A small autoregressive pixel model, trained from scratch.
Training: adamw at rate 0.0012, 12900 steps, batches of 64.
Rows from block 5, named by matrix and row number. Rows with one number belong to one attention dimension. Each number is 500 + 50 x the weight over the matrix's rms, rounded and kept within 0 to 999. All counts start at 0. Numbers have three digits each.
# v: attention query, key and value (stacked) (model.blocks.5.attn.qkv.weight, 960x320, the v third), inputs 214-319
# proj: attention output (model.blocks.5.attn.proj.weight, 320x320, transposed), outputs 214-319
v.98:412466526452523470445445485468443515481456508488505541500591538438539501478454498526503520466500496501496499496510492485541516456540490551502529439470515472553489515508528650511571461508476484460521499548477503547510475472496534534492485478486443496525481503520456475452424442544489528472544492500452451525501535448439
proj.98:555504512571483546532546488541545514574568458452507518473496483497512528523515478449489520505539509497530453493467498540486498526480443481542484540524467526454518507484496457481414482464497507475494438525480495424486544515484510480470533492368476496522511522512491500499461539477521461511499519488529484504469485520494
v.99:459508544501515493474498470476539538484515478536533500439512581491540601500538468410497565427413435482518520553553534471472513482558542454464496511514478638549542461501517572392488528462528510512464503436482514484485477575492513484392486493528570509452481430573470517514550529483526457536489504505466483496507537508554
proj.99:577488532541457457482470506459486468548478500524446470491464502469496506495451498527484418496507521519481450413484402448535471473462488575500508546485562478434567512503480451546454516532491526504558530467547460507483503436458494583565479569505538519569573524491514529458534465495552517507486492493529541532488473522435
v.100:600520463614529543580558530509557519520558467479477436536463460549422404487498538533488497580567553517426499495463492543495479578427455515512480572488502481488484487490456361539470482477498512520471468545548442450509557493515436520546535461453508482501496571448567492504509549461473603489449494506507573479468432494509
proj.100:464479504363495536457508512543447502375460519561537505531594467521543479524528484490522533489512477538490533545518566504485515508513553497460472423517471464529462472530574527510558497495523473489430554497446506572507465505516533509510448529573495490461458454494488479508481495524524494476515481500496412509542526520549
v.101:484541572435486508434516498485414451509475451532595530482548506457535552531454459379528482473367461478598489506566542489509470435540534461489477521531499628472471476482625577426523530495529521514503516421473481497461486540528575549445470489539429550450474388552458543493558492439523421539519515486487470563532555499471
proj.101:527494517584495452488450469477530499535488534471442477473349566431488482452508534538488447508569522455476476467462429455502515512511477544582513531462534494499542578500353476449523531507444500553572542533563512521545491479545433477522472510417554524549505561502535499572569489542492526510444463456519549453493401431481
v.102:486579566516533458569575487452542591461559534503511472501493494541544621453490494535497502548492440507493478486578465429473543505463508428504536431489506542475559433414451482525610573530540422484429515525469402439483474545509520497453466467564489472525498538452560533464460484652455449448497464499484525467467518432546
proj.102:533434456482533501547473523533556482581490457477493528414561479525387452502454491487564491474479520533526535512522578547573499471484462528515558558513479482485544540532578488546392407514528539472486438482515510514581438450484549511568573613488505485446566486520475489492516476510503541589531535469500495534568519521357
v.103:445469518427482438435553506421600555474600558583551502376493563443512586486535470517474633433440391479540535544557523383485572433515558482487528497514480585509485457514448577467433644561573452518460592438453552476472378520480476360516461541578665499536493506542413490486551526619512400473553494490479514544542589527599
proj.103:581521494660494406578443499394520430615456514415388556501499416475505475521455481510460404493516557522508504358501356443502392508435468522507531584437612424485601579498609415565457458604453601523645473429524471510579507489334538608563596545436536514527677469563527559356484395492411480610511605514482570496482510529416
v.104:491495519542500508470493482516528484534537504496471513505524486461481469460491485503495519488511501498494554510501493538526502494509483490499523493464536502544488480501480519498499507509504473498498493548517498502488517471501487481514505452485507493503502524503498485494488518512504591499525495502481511496515492481454
proj.104:524478508495492528531533538514503500483505476488537482493529489483532481533500470491484534513544502513529467501489505500490510520493473529513495499514483496498495504502510495517488477499497510494485489499470508536514507512476532499502500521445507493508498464524482509491486498484531441508515503485541506494477480524530
v.105:495597534509548459542565498439597559453586609491483517516476488579581541451516479580468569550542384496519496494576439405470550512460508458498573402468505504511570448473377502497527558541563429520442488534455433455484432528506488411492533461559610497569523521467590525430467538672462481485510466499509540461471534428554
proj.105:504444492487522504546501609503561482622459423424499530380590441500450464505440456456548501468444541533510522460522552548549461466440441496531564588487522494509530553507654481625416418510483551445516464420470539464539444479396537596593576612430493512454575480560438477449460460497458538581547579475498503557595530592324
v.106:671620504622525557568590501539582472574587509473530447551446411565482416513514527498493482614548524497483457515467488533513456606418448493510469595490476560499485446483523308530498480449536495554464457541497383404453583520517488540511569444478514515500489505454598474512558592429494577494453503493520613504442453462496
proj.106:382448515342515539421498558549435502349370529547517519522545506514545444483496502520525514526494482537462544527559559493478528493527559498491446407480494450549492536535510563502572546501483474512439609490487547584531421491561483504534420555588532501465454478479524508501496487517498513508502452485470390491569498529522
v.107:481457509511533494487440465502479511490504469492467516498545509470526487475452505504500509475538482517471502495509480500532503486522474520500530462449519461517497504513477551482525462504484489457504491534496487552512487479486515517472503484461492499498513536510543482486463496522506575493519491511455473480521511481475
proj.107:530527502512509522531543515523503510521527463499537503471510479495523502524520465482500538521498510516551478480483498500476495527502479514526500513519479526498507479494517475521455493487500493461478464517469503472499525491491541490487483508430503500526533521515476517488487509477510472493523511489561525545475493543468
v.108:439357453461476458391450498517556551516510480557538488348520627382436524530556519487477619374457513507451532533429558479512542471573548535484431574522461526543445524564550559483395533510484541481537577449515605536510434490457472433502441553512583480462476510559327441526558495469524425514529511505471468551550557609572
proj.108:571578514634425445537521409383438441494519557538406530649469426491597555526500524505408396539533473550515488393482300408473404528441551484408489488446617449431587457460504435480552543573492575532591523455503425488478560552402524538483519431535548482584597485479570609383437435450460421504464541575463533462382521471591
v.109:526656555488482471540531453501490485503536629491486527590460415555605534486480492564504431586548436510550453469535426439523519519474481491515547397475526465470531473458455455556618513542537424478498515568443403511457486506500581500498544475529506505555524506442605531459461497637516469462532472491524509468465510405479
proj.109:395441450486598526549517603551561515550449435437535538388523527559398438477444502501558579533410510518541535535567616554519512492507475469551548528488475542593513566503523549547430453501486514492474419483534589465575457505546489446491539531498464501437514509526479500481509507477439532570536534483509521503592531548358
v.110:549609571548512500547547488503536533561545513526522457519488472488534537500530528490496453541475515508487457500517488483519498574479488480491465505508496581522504474443534433523616523463534443454460529532492425452431558520485519543475513452526501469491457498450523513525511499529501499425493488509456531530446482484472
proj.110:471399480441506524500484469546487482455475516504519517497544502544450453499439489528536512538507496564499525511535557503516509499513509525494511481473502472485526545532537503508441496519483535514473512475517523571531443491543522473504461570572489502462516489486515546466534481501541483562517487494502446460547515493493
v.111:495399455494469515400404493573454441552431456512514512452524545408435380560524535456497515424518577506464500518400542550543444510573506591496404609518487479560425561583606504468410416450443599496606519501536583569525549478485493536500514528415486512433475477571375436542545504336554518542513540504509462541516486577475
proj.111:462584549527459524462576468452433504393509543574482466633426521500630576523536549496406492546516427526497461488463382436426484554489596459449445402449542525483514445441386524439613617488497477533510576504493463468420585571529457469410411359583515508571445515433574575464472523473498445406429452556493488428409492470657
v.112:593573513542519511543572534516494465568536504480535478556502412517482442504460526544508449582525551524505443465501481519544452551431445495523486556491500507445437492476552396580571507499511469489504505562511418424452543466531518560566527458504410495527481537437547472476506505507472542429486497491483577563455492463455
proj.112:429462486432517543511508493556505521444476527484517532500535515496478446480534498476530556540515488507476570566524580519496538537534514464534475451488459475561494538517509540472521487484468491513442500534465543562544448547554509446478478520477504491436456463499509494551482505520492470552502481477476411439538466485544
v.113:454517513403465474416469465453511425469525580546531574457473514493554501511508449475489562453488378460602551537551487406496516445561556509476551450507503558539495485539466597397413554522556513548520538444446565552480421521509522384481535517528650567504528427581449500470552536515552438561573521488565481513539592502539
proj.113:491550559633520436531508621399552472615448465418431457442426492447534490495447509491465459480472518483511466408459377442478429496439469509576538580415607532538558580462481479577522524516449534538632491436546520450525534503409433597540509464435542562561554517542523523414555456493418516532478539465555602491502458541390
v.114:528519473518539546530562557506470486501533466493533483548510466521434425492445514545498487548514544525507498467526499547535467500451471499510492535508506502458441488489534469540480491511515500486490458533538444451475524458560473530569517453510457497509488551454515512460491519477459547482494500501504533521481485525498
proj.114:511476522454478516520512495519514502483518528482497503504547478445534469486542484456519545498547489501485545555488532496520514547500506475534497474489479482537486498510524500488527496474470480547452509528465511543520481552496502473512499511449502487471448469511484447586482491530492458494491497473500458459522457454550
v.115:480607539467514496528545477427511462433555578492511552546465444578580518465468441501500519540521368477590530493594445409471521478485520457489607395483532527490562445465405537436506551538563460534460468485449460477481444529540523425483546466550572549536553468507583547429482540582499487543516498485551513455490556432514
proj.115:501496530526544461515499638481595496631467425414501469338507481449465463483463480479537502446465533472515496475477509522541470474463442518600560586470528535555510579497540496595473453485486509500558458463519539479558477464440478577592540566399505540489518504570467448494554475527463559554525528423564571544590456559322
v.116:523476503514489457519464467514514523501488510499501500480505503488486492501529507500500513522520499478458524521465490480469516520514498509505523477493504457530515502492456476499499515517480504538507522528501512524509506502461502433498494521474503490506502495495471480536491474526511505508486459500498514517508495479474
proj.116:487506472496525512488496510494486496490489476511503497511492502549497513530482518512510496485466477517525477476512516517499502479506506490467507490497493493502488506495525503511526493516527499446510494466485503528484499516514516510475502492543515498482517486496522514459497504487479516502520503523499508503489533517514
v.117:567494478565461539505441500619404426582393446459477491560503461470468375562500547458520405524552631531461457494392514607536424568523457574512398592514503451531460550523618413525533349414417571482573476568548495554512622496488540636485544483381366497450479494502504469542497482331528571507491531507501492504470420494414
proj.117:388515502389519590417574484584441571320500529593560465594443591554524547490532562513478571555486413496486481600508557511438588535570591469472423355524422546511450435478350595406568592440542412511388560555499511485425521542665442385377367393621489484509361521389540524565504595477539485388434393524512434445448496468647
v.118:606543471637537527597544523524595541509555506458436451554456455574473414479523545580472502586627538537417472484475467521485491601423437518510485545459502445498526488503416348551498461473506492511470460577526429431518557499503442519528561459459525472533505590437608476486481556518460624464443492516503576456447431461519
proj.118:437474488332504559460530557569451515403462489559572533500648453543505490527520467464532560500457485553497541544537602544504514498501546486440475435541454477519458470523624531558513480486539472440409529484421515529482451494495551526508465541573474487437473443495468493479449508501541500490543496508488393543567561563518
v.119:520610554511538501581615528406561558446582534486505487536475451579571606437480454531504500585478407484553500489611472439438561490408494400505593403480508551454570431418388493511579598543567401524378485494458416412477436535516502454496490462583536500566522512444626571456469511668437487459483462488487556471490527405517
proj.119:537426458472538469528395541549568494598469464424496535359560466489373422483474437514596490432507599455493532487533612560558515449494391557569552614551464457508486588581625457563391376521497520458518443493496543542595406405449540562613574657400495502444571476576424418531537475539502568600566552428507503583597497547354
v.120:441336442569569480511487543482608657437521408509474439387516632470405543465536522526473597416492542529351549517490549518445533494498496470477471559498479485526534498534434513485409541481466542476463514469570556452556476508485397471492435537503557429472483588507438460516495501502451544501450490533443502473534485587592
proj.120:652538496483383483516491416463443451524590528594473522598644393503540559547538453455478451454558504541539501461469437487552466465454504543370518502564512441378481383498650414542491444522573512445493508493428385531423513461370610594544557525541508468533555430499487517464422479508612447473537522545473455570421557496588
v.121:506386451589533513517521549477610574487527374526481429403501581476414492479543514435487568446486538507404559548494561544451506516498496476475470621511484567553518476526460473433391524427493557518435483450568564429530530531492392481484477514468560468458471530525459467550534545393488590515447544521460538483525460578551
proj.121:614525532443407474435468436472409471446527559592479476579572448488553541536524477504468452450580498527491478453460417443502478479499527589419460460535517431408494441522574459516522493523557492483510576499458397600435509445416555600536468541570538500548519443483514511462517472523631458462494470513513455546441509484597
v.122:512454489514502474531464472499503535496483498485468487474474512517498503493527508521500495477532483489478474499475476472492501508498501492499487487494473458487516516500449462483477512515481516550493525491489483530542476514477486491470502578480535501499523505495548511544501506503516483552477476506504500486493472509547
proj.122:477543488485528489481496498494467507488482473536518502498478510534482509488505515503515498509431500489501513487515503495481484491504524495452517500505518513512489459502535504521516513514516491443508510473499497490488512479510508499490465470553511503509532509492521505488518493498461548473511511535486523546504537527461
v.123:424416527543581464493505514456574653449521443507513453402544618470451565450526509519475591439474502514398514518542532467467531498512509466482478516503486554554536459489473552464498547475488493476462520500538490451536477539488445489444437492528538441480460549516442479485483484561443494478462463521436500496493511506567
proj.123:649487499499416513542498449483492452560550484542451506537592418491495532545500463448509435453546508557524502465466474500545473491434483541446528548530514463389538456515611424541425435508540539455505492471459424510488492454403595583559541573496512481510574472488496526468446475501575483526516528512493465540465520516492
v.124:573584496514504541524585550536531441544547501521544482526469452523479496509520484456500471539458518504554498503525538542503472528480495475498481566533492588459487471482560435511495523475548494507490472467503475423427548508528500502531534450541488509492471468477504520503554549439501509478478535490514563536475516530485
proj.124:469444509462483484479469498495494495468461553493497500505498515458505463461486511533512502515528492505452534521513497471531512504516519505516484462464518456538500545519465524501540531511461497562494566511521517577520451514521463513522475559511521505481461483503501476546521474516514486534485461478478469445533447455546
v.125:479598565481479449485530447464540504489546570528532530473490500517602607490502458471498536495471386492556495517567469403486537499529527432488540423488495594495526437477469528451555577524552446499471541493434473491469440559501573440412507488553566521515515459527523514475526520616528423484531489490496517491498559426542
proj.125:491472495552537469547478587468552492601435459471449505410469512501415456481423513515515478514455530511519500438510471492529476477467467530554549577472546501518589581493520490559443445542489539498564456456539527479568484462469486553563520561481527521510591509527512543443544468487482529571505534465528562514536489564331
v.126:508417459507450525433409489587421415563417433515506500481521516413432389566506531430513465440509600514474503515396544571545434514574497584496406615525498485536426557563619488477441406436437590484592512497544579571513583477487513568495512525406438512429476479556400444559539492310566530530508549505508460535512465572454
proj.126:456570541504481518442564453476428524360515551590505455626415557509596559508533564520419520553517421506496461525468409439432513551533605474457424377470508532504502438450351543411605618483520453556482557544522460497433586557590444429390386357610513507562418517423584566495520538473528441400427418543515495424401481445657
v.127:463496527473532448484582518408635610448622554544529488406495551496526615446520474555472635484459391484505519518589503391460578457459532446491556459482481561491527435483400544500462649576574431515422557467455498428487380522493464374512456520598644478554500537497479504472515526678469434460513464495471539508526571491600
proj.127:594485473590484433580425509439533429635458495418417577452573402490473461517471447484506416461527577522512527378526449495538417473429430530498556609497566409464560571525682411585429397584467592462593469433466491514571454455322580623600630614404522491489672448579476512400452414520453508619558619504468521551530538553389
v.128:534444463564490545480476405635540516529489598466446648456489497553440526457439635593475545408527273520420483498528593441518585484525440504519482526540419476465383562584454584459509421529446559483467534539404436509471394455508494567523505571436544500452498567423468438386509578541461461463567418551506515438490514474502
proj.128:410581539583460424524585561421522476543553410539481470464466383407566473611590522478462494577450493592544574463440341514537412549446586503478576506410621473594536514495507446589608633451521509486573512381547566492431586519449473548541402435392591532519479452552523525487563428490527510525490511536495548460600450496520
v.129:468427473558411591490553442648526520513495564430413686451430477541442545509442659592541470438486201530461491553565594456488604494505472423514465457527391494484385573527489576458492450517436580561485533541431423474488405490529566565509527542479462530397483486409469467426507568518455477472517439560512474406499527451487
proj.129:439553554568478402486520563420578486518531408555567422438449402406572420594584500481517483540466547550522568507422375524575393545488555537469512556410616491638504521559517447579540607443544516461581505364574552541450632473475388520558399500460619579520437521594498477542597423489570526545490505489508580497622439490495
v.130:529433533545408597519564540633524488532462480525445560417473556497527541471428496505604507471597419588545464538608618461496501497554487498484503495459425587441475566513507509467462428412477528566479527507576502474489480612541527516530551489463432579458493463514535502504428579527500546525424529540522423469451551503481
proj.130:496485422508512430473418404425622491459518529573468463508527462506505548456572479627570470532448602452511527478452402574591452426501544533491451492585543412551475437536512468548584574555521519538578505491464397564520550398497464510552384548598560497495534504538492515514633443486554384508567441467509524569499490443511
v.131:563470475547499509566523510659536574533457462542473569452485646457529524532449508534565536518552396579487447524648600509517440587591504567457483484500430558466534576545468507452481413474488560447557541504544477485519599592525498473426518559479457602524490463543551557480459545525500497541420477563517499469467522534468
proj.131:529515509550513407415390423294580366472468531585406498589603361502580598437567363582535423448475595467643536372477354558625438333410537500452583491504637407430422405489492463575599646571517471564550505489476507573469507334485536571624440472507511516511567563564437447488521478534543470439621483428455528651477434404488
v.132:428492468477438492469500451467489444494564589428500568516484378580456500502515623520455456458439378435482555494432424501502573422409491435553476498574508406539386451492515501512508555562484490558478516519404466485480404397484539546529528523542538450459507517421457467467546470510466480452596482486485501478520497452538
proj.132:442533555493491526545595633573462564521491418384555458426403556431480375603498569397469564544478474538428513586480543448418499655586529491546484500400485585651564594539536523489448469393465499427477508442580591486528573615517402488415480508439531537483393473507523500543523496466424527546400542509527520369583495543502
v.133:398385501474351594532531611563503450479498490512463534461506467531521518454445510515586451484565513548608485489590628447492509450458485482488494548510463512477455544484612473442430454437457508602484522484582500428519381581472543534583592443529379518447518446469465449539399529506492533426439604530500389494444581461509
proj.133:519479411490511419470496378530579546501542505513600472470483560524472494464505527552577524545450534445398523573468468557550495452596561519466426454605459433649473432522474522507519558545505531517568524496453338588507552453519443451463433590577577477401468490537527585513623493479545424586562464497463497534561487442518
v.134:443469579486499537487512578476475410497468474489484445498491380518487487503496427470553471482564581503640534477458507465456451489434507514508518512478550452549490535418597504491471473408481455584504492513567585476462484531466547555627508389470513505522504476545513424538468499526508541436455561488529455507463517466472
proj.134:546478407500461503511497399572568559522525522398581496503510613537509528476470516535551541544479510463409501543498563550505539472578513502559448477582434477522463472503452526498517526556455570458523500519411359500526487492531478452436526519598459484418503472502504577475570482500428436612552484480510455532540533517525
v.135:432437512523460577443478461519507433500515604437456586489472347578414507429467586569494479405502405480503541477416529439487588433434440450541480541533478441509367529514520572475504465511439523589445493540443481495448341433485540593616518486466530437429502560428431382444506562511472497423586488518511491462503517436513
proj.135:407553483531451465566625517572516573569591414466631471422417538427498409609531589435463553617439476584402537581448468502478475637584574535484480500486501518648565536517512486529544550436497554413549497427535451485461588597483445469425447495458572512488429426526562595506593440483531497627469501563521516381617511563529
v.136:627589587596647500384540359474502491527454504459465479521443478486446514542522452507445557443482433487440508553385419485503538484577495463518512405413504556521480494509369619554583524492539489478453456558417485579416566425569491522501394509370648519515479560531509490448571552501504488554539366469539597484558431496434
proj.136:434501500525461538571469612459512508490513519517452510462521423473541501537553483523448457504534515558567511438527490486472482576372442521589527626445555505370533615530545411541521446487490545462494485448510596386501461518463503520568533457456465548623554476511483436502462448517463536490459498506588501482456558589502
v.137:351451441454427523526510568451472558429522474461457538537466457475492496563509554525529388562384542462533513499525525543467517516414557410477459476528476442541546520468575473463466541582464557569561498472543455444579488497472579479463539475602336480427500404444465502554519437438478503449476538516509461480546540481506
proj.137:521507540476527471448515502545470497521509489529678492477475543502494438463435506419508505434556487489472453564503560488511523498550466533422484518503442561535464467508485535453392472455540464465468506520531481528457499514508454452483573569498523507472429563530491485562413588530594615528494536499458543521525480475473
v.138:407471346345437385654405561468514540473572512557621502515605618496544485473520579471458516600451548460455473434604509544536462544457511592491482589649517435469538455511557373493458526600488507396560555425493496468596474505434411446393541576666428436521536481468476574515476389489499427476521580515415449532469503509601
proj.138:575508602502543499465574512527370462521443453460420510563463508511484489508443507394497516454505420467516509506503498435463514459546533423422566391429490542558511444432453590452445497476510406559451482533556573576503518534536545506453524467399495465444462551453520501471439578494469545411465540509422523476500401427466
v.139:545482491452405466549488444412539435523560521540624486484572644556567546449525550429457599530472423515376468481516473442518554353544508429514538487480473672436466403514401437580553618536544526487422499459437479533476350477553410464438518545515435474400561527495442571472450484509512409591548533495411419494453464447605
proj.139:443490486475541502594505627584424506529491524538339524479383492514384445578525535554467519453516518439532546498536509466517453601495504514436489540487523474565633601557639519500447313537551472523520470477565586485585554537483446496526455517488597505622552456453568493485594483513484496414405427539509546412539522504440
v.140:495520618565556620454584504368463464493445416477479434528440506470501536570553415435512522515436537521535450541435527471412531436551533323484572327330486656529567522438469551576569592432528523604417398519532506527428495533589531465528446394414408532394487429548494537546453529487548520537455503493504454506549472409465
proj.140:477406429480500487534427482581556546495541589585580513445508531599460527439453502597523478425595551457480504530510568541531487538459430586510405675619474478400511559544544445487399330570540560499539508488497408403524473452477420461571551570593552516633581545524520530509515479524553549522496415504544488540438582554460
v.141:593539487483631435508393462451516525513488509569575415505580581490501459428525454475412604502530606496429495430445525479502470548555458596489540593484535533461558504540446484517532466513516504357475480476478557552491515500476364483487434508446578442551539617548509496471483515499529445542541502496468536543475456547561
proj.141:492530507528481532553578486522400459560533503550375570593500467526503572530492507500422481520507430583567490433526471484480511472433518484434582441507507465387552489422467503509572498538522488547504471519463519431450433535468648514511536397429472452548584428427545565392447505531526503458484490568484485464465525531504
v.142:383490440398457451567478628471474541468542462508519470534518467472528459529511484490530406581471653459582518477554471572505419571417532557487477556587554385529561484464627405471439494532480486487598523455572534441591578536436530458481544474629432478558502425497520518569507398474504536445470582494493486545503532544516
proj.142:592497556456529515416509428529476491494447496436590497551531580520496506432418490421525524458520463463454440550489575485455559431593489461480498401507418559510443411447430590417431546472479459509438506599478447563497473494546539485430572527528431467382429563483462502515411594493503533510534558457434479533473463449499
v.143:527441456533395530513552424628530518527531564470471653449487566541484560499452654553509519443497220545421476535591554457524594458527478455518472475549404534452390512546449539493504485529474564510468557517404414482487414480538516536459537588492475535428505507418469511416491548536455437504534439544485470429475512464526
proj.143:440543544554499433505508616410538470494487445547426447454429391427538429592596503514504485531462538514551580472458373490554403541471559505483533537380618476629544552557545462559534555466538486509557490384576608547513601484483401543560384491449614556537480491555513449536606437481501504475456494494510577477588436460488
v.144:558585549482642425439422457319472445502516514519560345565557447511489444472564406450394555496494682444492537436325393494499467453483492528518560538462600492531544423492468504558564552515549435446455435504467571557447511420464431494564430463444620417561518585555484464504524471497532477508573497441494575571516447499512
proj.144:485494462482468613584575545632394547550518536420462600505483581553445505529422562468413536521543404561457462510577618442390580587488461489545496490520401524382554596442497516454479374511459536467447494551450510363514387621494596478422614446465413452520552407406539569426415523517419519518435518575530422404447598614524
v.145:465446507481507526462413439439512418500516589486533498501540413577440494386500524527425553437502513466455539426388536425474566427453441484530509593511511476494421504526485540513529492534462514510415483506440526528454311424467449570601488492448537385428540627471412394444485541502490449452596518514467487498482487447568
proj.145:423555473533451489614663522646427568604610444488553522460394557467460438621506611444423559602474419589425521561498493467475495631559564542427507475508471502590595547472513497517541468479522539438547476446514448449456535643475518445415483460431572474536490386457616632450566455514535509587447476614522500365605531588502
v.146:652566508503510422544550448520512481570538500553555486484547660510567530522506492452473585506538402538429461525560421513551471466590518539514545452503509591471484426516417458577559543463581465433465522508447496524448580518559432450426497581477582555563509492538552605469489497561518457597515452478470529520459462517508
proj.146:496469490504530530517435583414516466436416530468266507524521425514484537509537475573510473477505533462585544423519470474499454492441500460578516527451575458457528579515545483523508452545467490561501493509506611485612501459505505585552450466500485516552565508482488437482537457475368430392456481469519487507441487478480
v.147:593482528531563518518451506545528529524446473575512450463548623464516505430482426501502593491580573570477452469527622453487468553589456569461536558438478608430564562533455515483510417444488533424473486486546535524487516581506420494509473492417493512521507562559513489491434578508531476536468519531493492517453494530507
proj.147:497507438540490461515502377453514444530561542644413548589535425550516604471534478607487444530481491518570516414496398541593472398428538527407538479589550390390508421451470466547620559602562515569567472513430412503445460437458617512564468437527518458540624460474538571421541459534595443487583449548484496557465511493506
v.148:653548534561539467486555401579511482568505534509496529469507590514506527509479517503480578442549337542449480540524450475543513480592490544527525454494494554482440475523407547556547481462547478460460523554427479539424555492550470504477474569419630567567488536520537545425499547570499468561523408485513550487477467502469
proj.148:472496488536496512528451577399550475447446505466309494505525404487532524535572481562504470518482537499578554425501434495507448500420517468595526539434586455472518570527523441552567532526461519531520495449507596473567509465488496578549442456480488529537552479513487447490559427465379436446487491476546497506480488506507
v.149:454473501497532555486495586552474548489443471496434484491462437467469456520457457508553439514540579513641530493501599493448454624480498559481504549507522413512562587460624502454451393433451487493550496517573557455533556571443521534573477417499515510558479472525545460534481509492488536421443536514553490516504525533456
proj.149:566495497507472493446501380489563504494503495512590480539551519545575557446486490503548491528503492533460450518449489555499525408533507492506462440549459478477419423458365507472535611509498531523522506518443398543446459466507544475490528515540456489401482504503465556467478517499554474581556538480500473553479498494532
v.150:567468528571431550520600463667521499558482516483445617427444565518500535546439576540583521456558241575494476566602536463515523520567513495525495439489434557494421556511463541492502453449494556544508545546467449497471524559557538523477523548443511649476484455492530541428482554558469488552455455516536476415478522480464
proj.150:488520489554512428476390513362632459448453497470376454486536393471560516530617432580563464484466632455571554441456389558560398456438527501557499557473609432543476541583531451577569593539468515514596489441507545522584572387484434571568413502510522562514530517604445430504612403498416445481531487415540536566536462476496
v.151:589500476500425480551580474605505491547530513512504590454517627515554554541460565487527534488529305547456468541632466504557511462559518512512500434547457549471426463517467484530509522477530501499488556519457439487475526532554502468427552586524523587523493446474539602466484502565487475553491455510474480486455504497510
proj.151:492477498516530482489435576393564475423422502465327471502506427482506506508566483565539476483476556447563559449487436500531441486460528467571513536432581466549504544539543465543512514518466483547516511456523591537592544440509439582552403511498529527517516531521469419530569460456388434409483479447502530526490441427482
v.152:472508493423483451506436472328507440486563516527622407543564510545521494452577496440414554530442563455436516440406434475486522398461508449520528530489546549498509407492475427567537620545538483469449482438435521526492381430488420487492485503526481407433563565501430508501487432483511428525568556464429467525499454456606
proj.152:480500497468519545608569592670375540554516507479453543465387587523398433576442566464451558468548448488451494550550604423434531621552478510445488512504425535521611604512556560438401293510529488489474458526537537450551497611502500449448558487459522484579519453428575548464504520532466554472398478569517498388520556569455
v.153:633576537537588444516535502509496550532466423557515418497511630430552490545520398459501548539538554539499460527545464531523417564604536575477537458432527569492596486499453491530523491452571478423526495506527523528499650559529467435435456511457546576596480475580573587511500496516528511578437472469526551527500473555447
proj.153:556461483501522533462384483390531427439427574517339532564598418560534607423504416587522437431540537460604482394532494514522501387381446468559529518514527452338452497490490479504523497575478494570486499554445544469548423403488567557584534476538418502519596535494443430462441508517441475416547505451508476603379514478507
v.154:513499483462547470547427588471505552480459414584540407502563600424567487471506372452516533575536717519513456457553559534496412571535504577435508564476518545457640527510515436483462469479501495413541490439618559504562581585482440437453493469527428490545517502577529525571451481464543530530427574519480486562476502573520
proj.154:556471471474512500465496351501450458503527568606492556607558527567470608387457469548501477460521469457534452458531507512547544360494482510407532444620470468383459361427464526482516494570549457579481490596436395544439408453505622476519534495550467412506565522447510529466428553527605477436585444525438480585424498444485
v.155:512514533519506510505506491475495493480433523481520483494504488459496505494522482502487561513515516484484472499460477437456526520501479508509492465449489513522509539480500534531478501502495499507498485527470477570505519493532512517493483500430496491482496547516490518477495492510507469486488470491512482493487482467514
proj.155:485480479502489491491487477506461514512522479496525490529506489493511536516530488489505475492505504513500504482495495547516493504487508529494537524511521509464510496517486467515536522510494504474504499488502508470502504500492505461519511468532480506547521531493525473510499482517467538488513491514522480513499497522519
v.156:368506483409477475515462603389472493444522462489529432552510396482506469501535428470515416563460725428566532463462450546489452506403520503491477544533562412527548471459601435481456536526483466522553488448567549474566505486453522480514526434600448427506509464495484477582525411445507551445494582476487475546518518522533
proj.156:558486513427509538480534438620439546526516501443656500500488635515450477443419528422508544484522446477398431592517629487434597507601459486480464425553369574525481437463469590406413445466495479472422502591480409523487472554539517426419580540529447454436436518455494533529418598506526542536505523500462475476481514491497
v.157:493500596570546555418539554565475456512444490454393494501435306499460467515459416550562430430599560506650550522449492500493453542460485553512486515481543385557459567461594562446460409389464451577526494544562561481464587520476586569632507413435593536578459492533537392522528537516493601429462499483591545501505546527405
proj.157:521514427496455503472472381480609545479523502403625472491579565475552543449524492514549508582458521513412478523474518561488543450541507492614468461557452487500409448501418492509590626503426580452520518529399372501484473464523515486459500512573418491394468483539452544516527466483440434619583516458521443560503521515564
v.158:553488458485449430533424466557569457470516549511555497487503449562532457426454545534495529515590501482439554488495463444546479542477506602514453625560527474509452462527492433440435439542489483460530549467502516504562485468467457558511529521522587481526538578493468427469568489463461489523538510489498525462456524541534
proj.158:503572512494489540511545516500422490541502458456447510485500510425485481572545492443485522542409486505467517472515497521490509483513505470471570397447478482526486478515509572544583558466471483464497461524458562546487520518497589483453497475460447485440449449487492501451531506540463477499495555521517498458575479517548
v.159:561580500501469427527601490502476488540558478484504517525487540493559515627534512451505467522472415490488507557557309590549459471512576491522495382535520487541477391474479458548513595500582446507542536510455464494479650491548558436415519574562547570566477399497553625521561425537490522561485436457520545508515474515468
proj.159:529449525464542559467394624408536486396369534383369483495534476485494495463492470517525485430526545412551502471520559454462494505482454453649499553408524531478479597537554504482417445490433472504428517524526626494628502468539413580515500517525428539513487569523425363563477503467334483394460522410519501536441478452475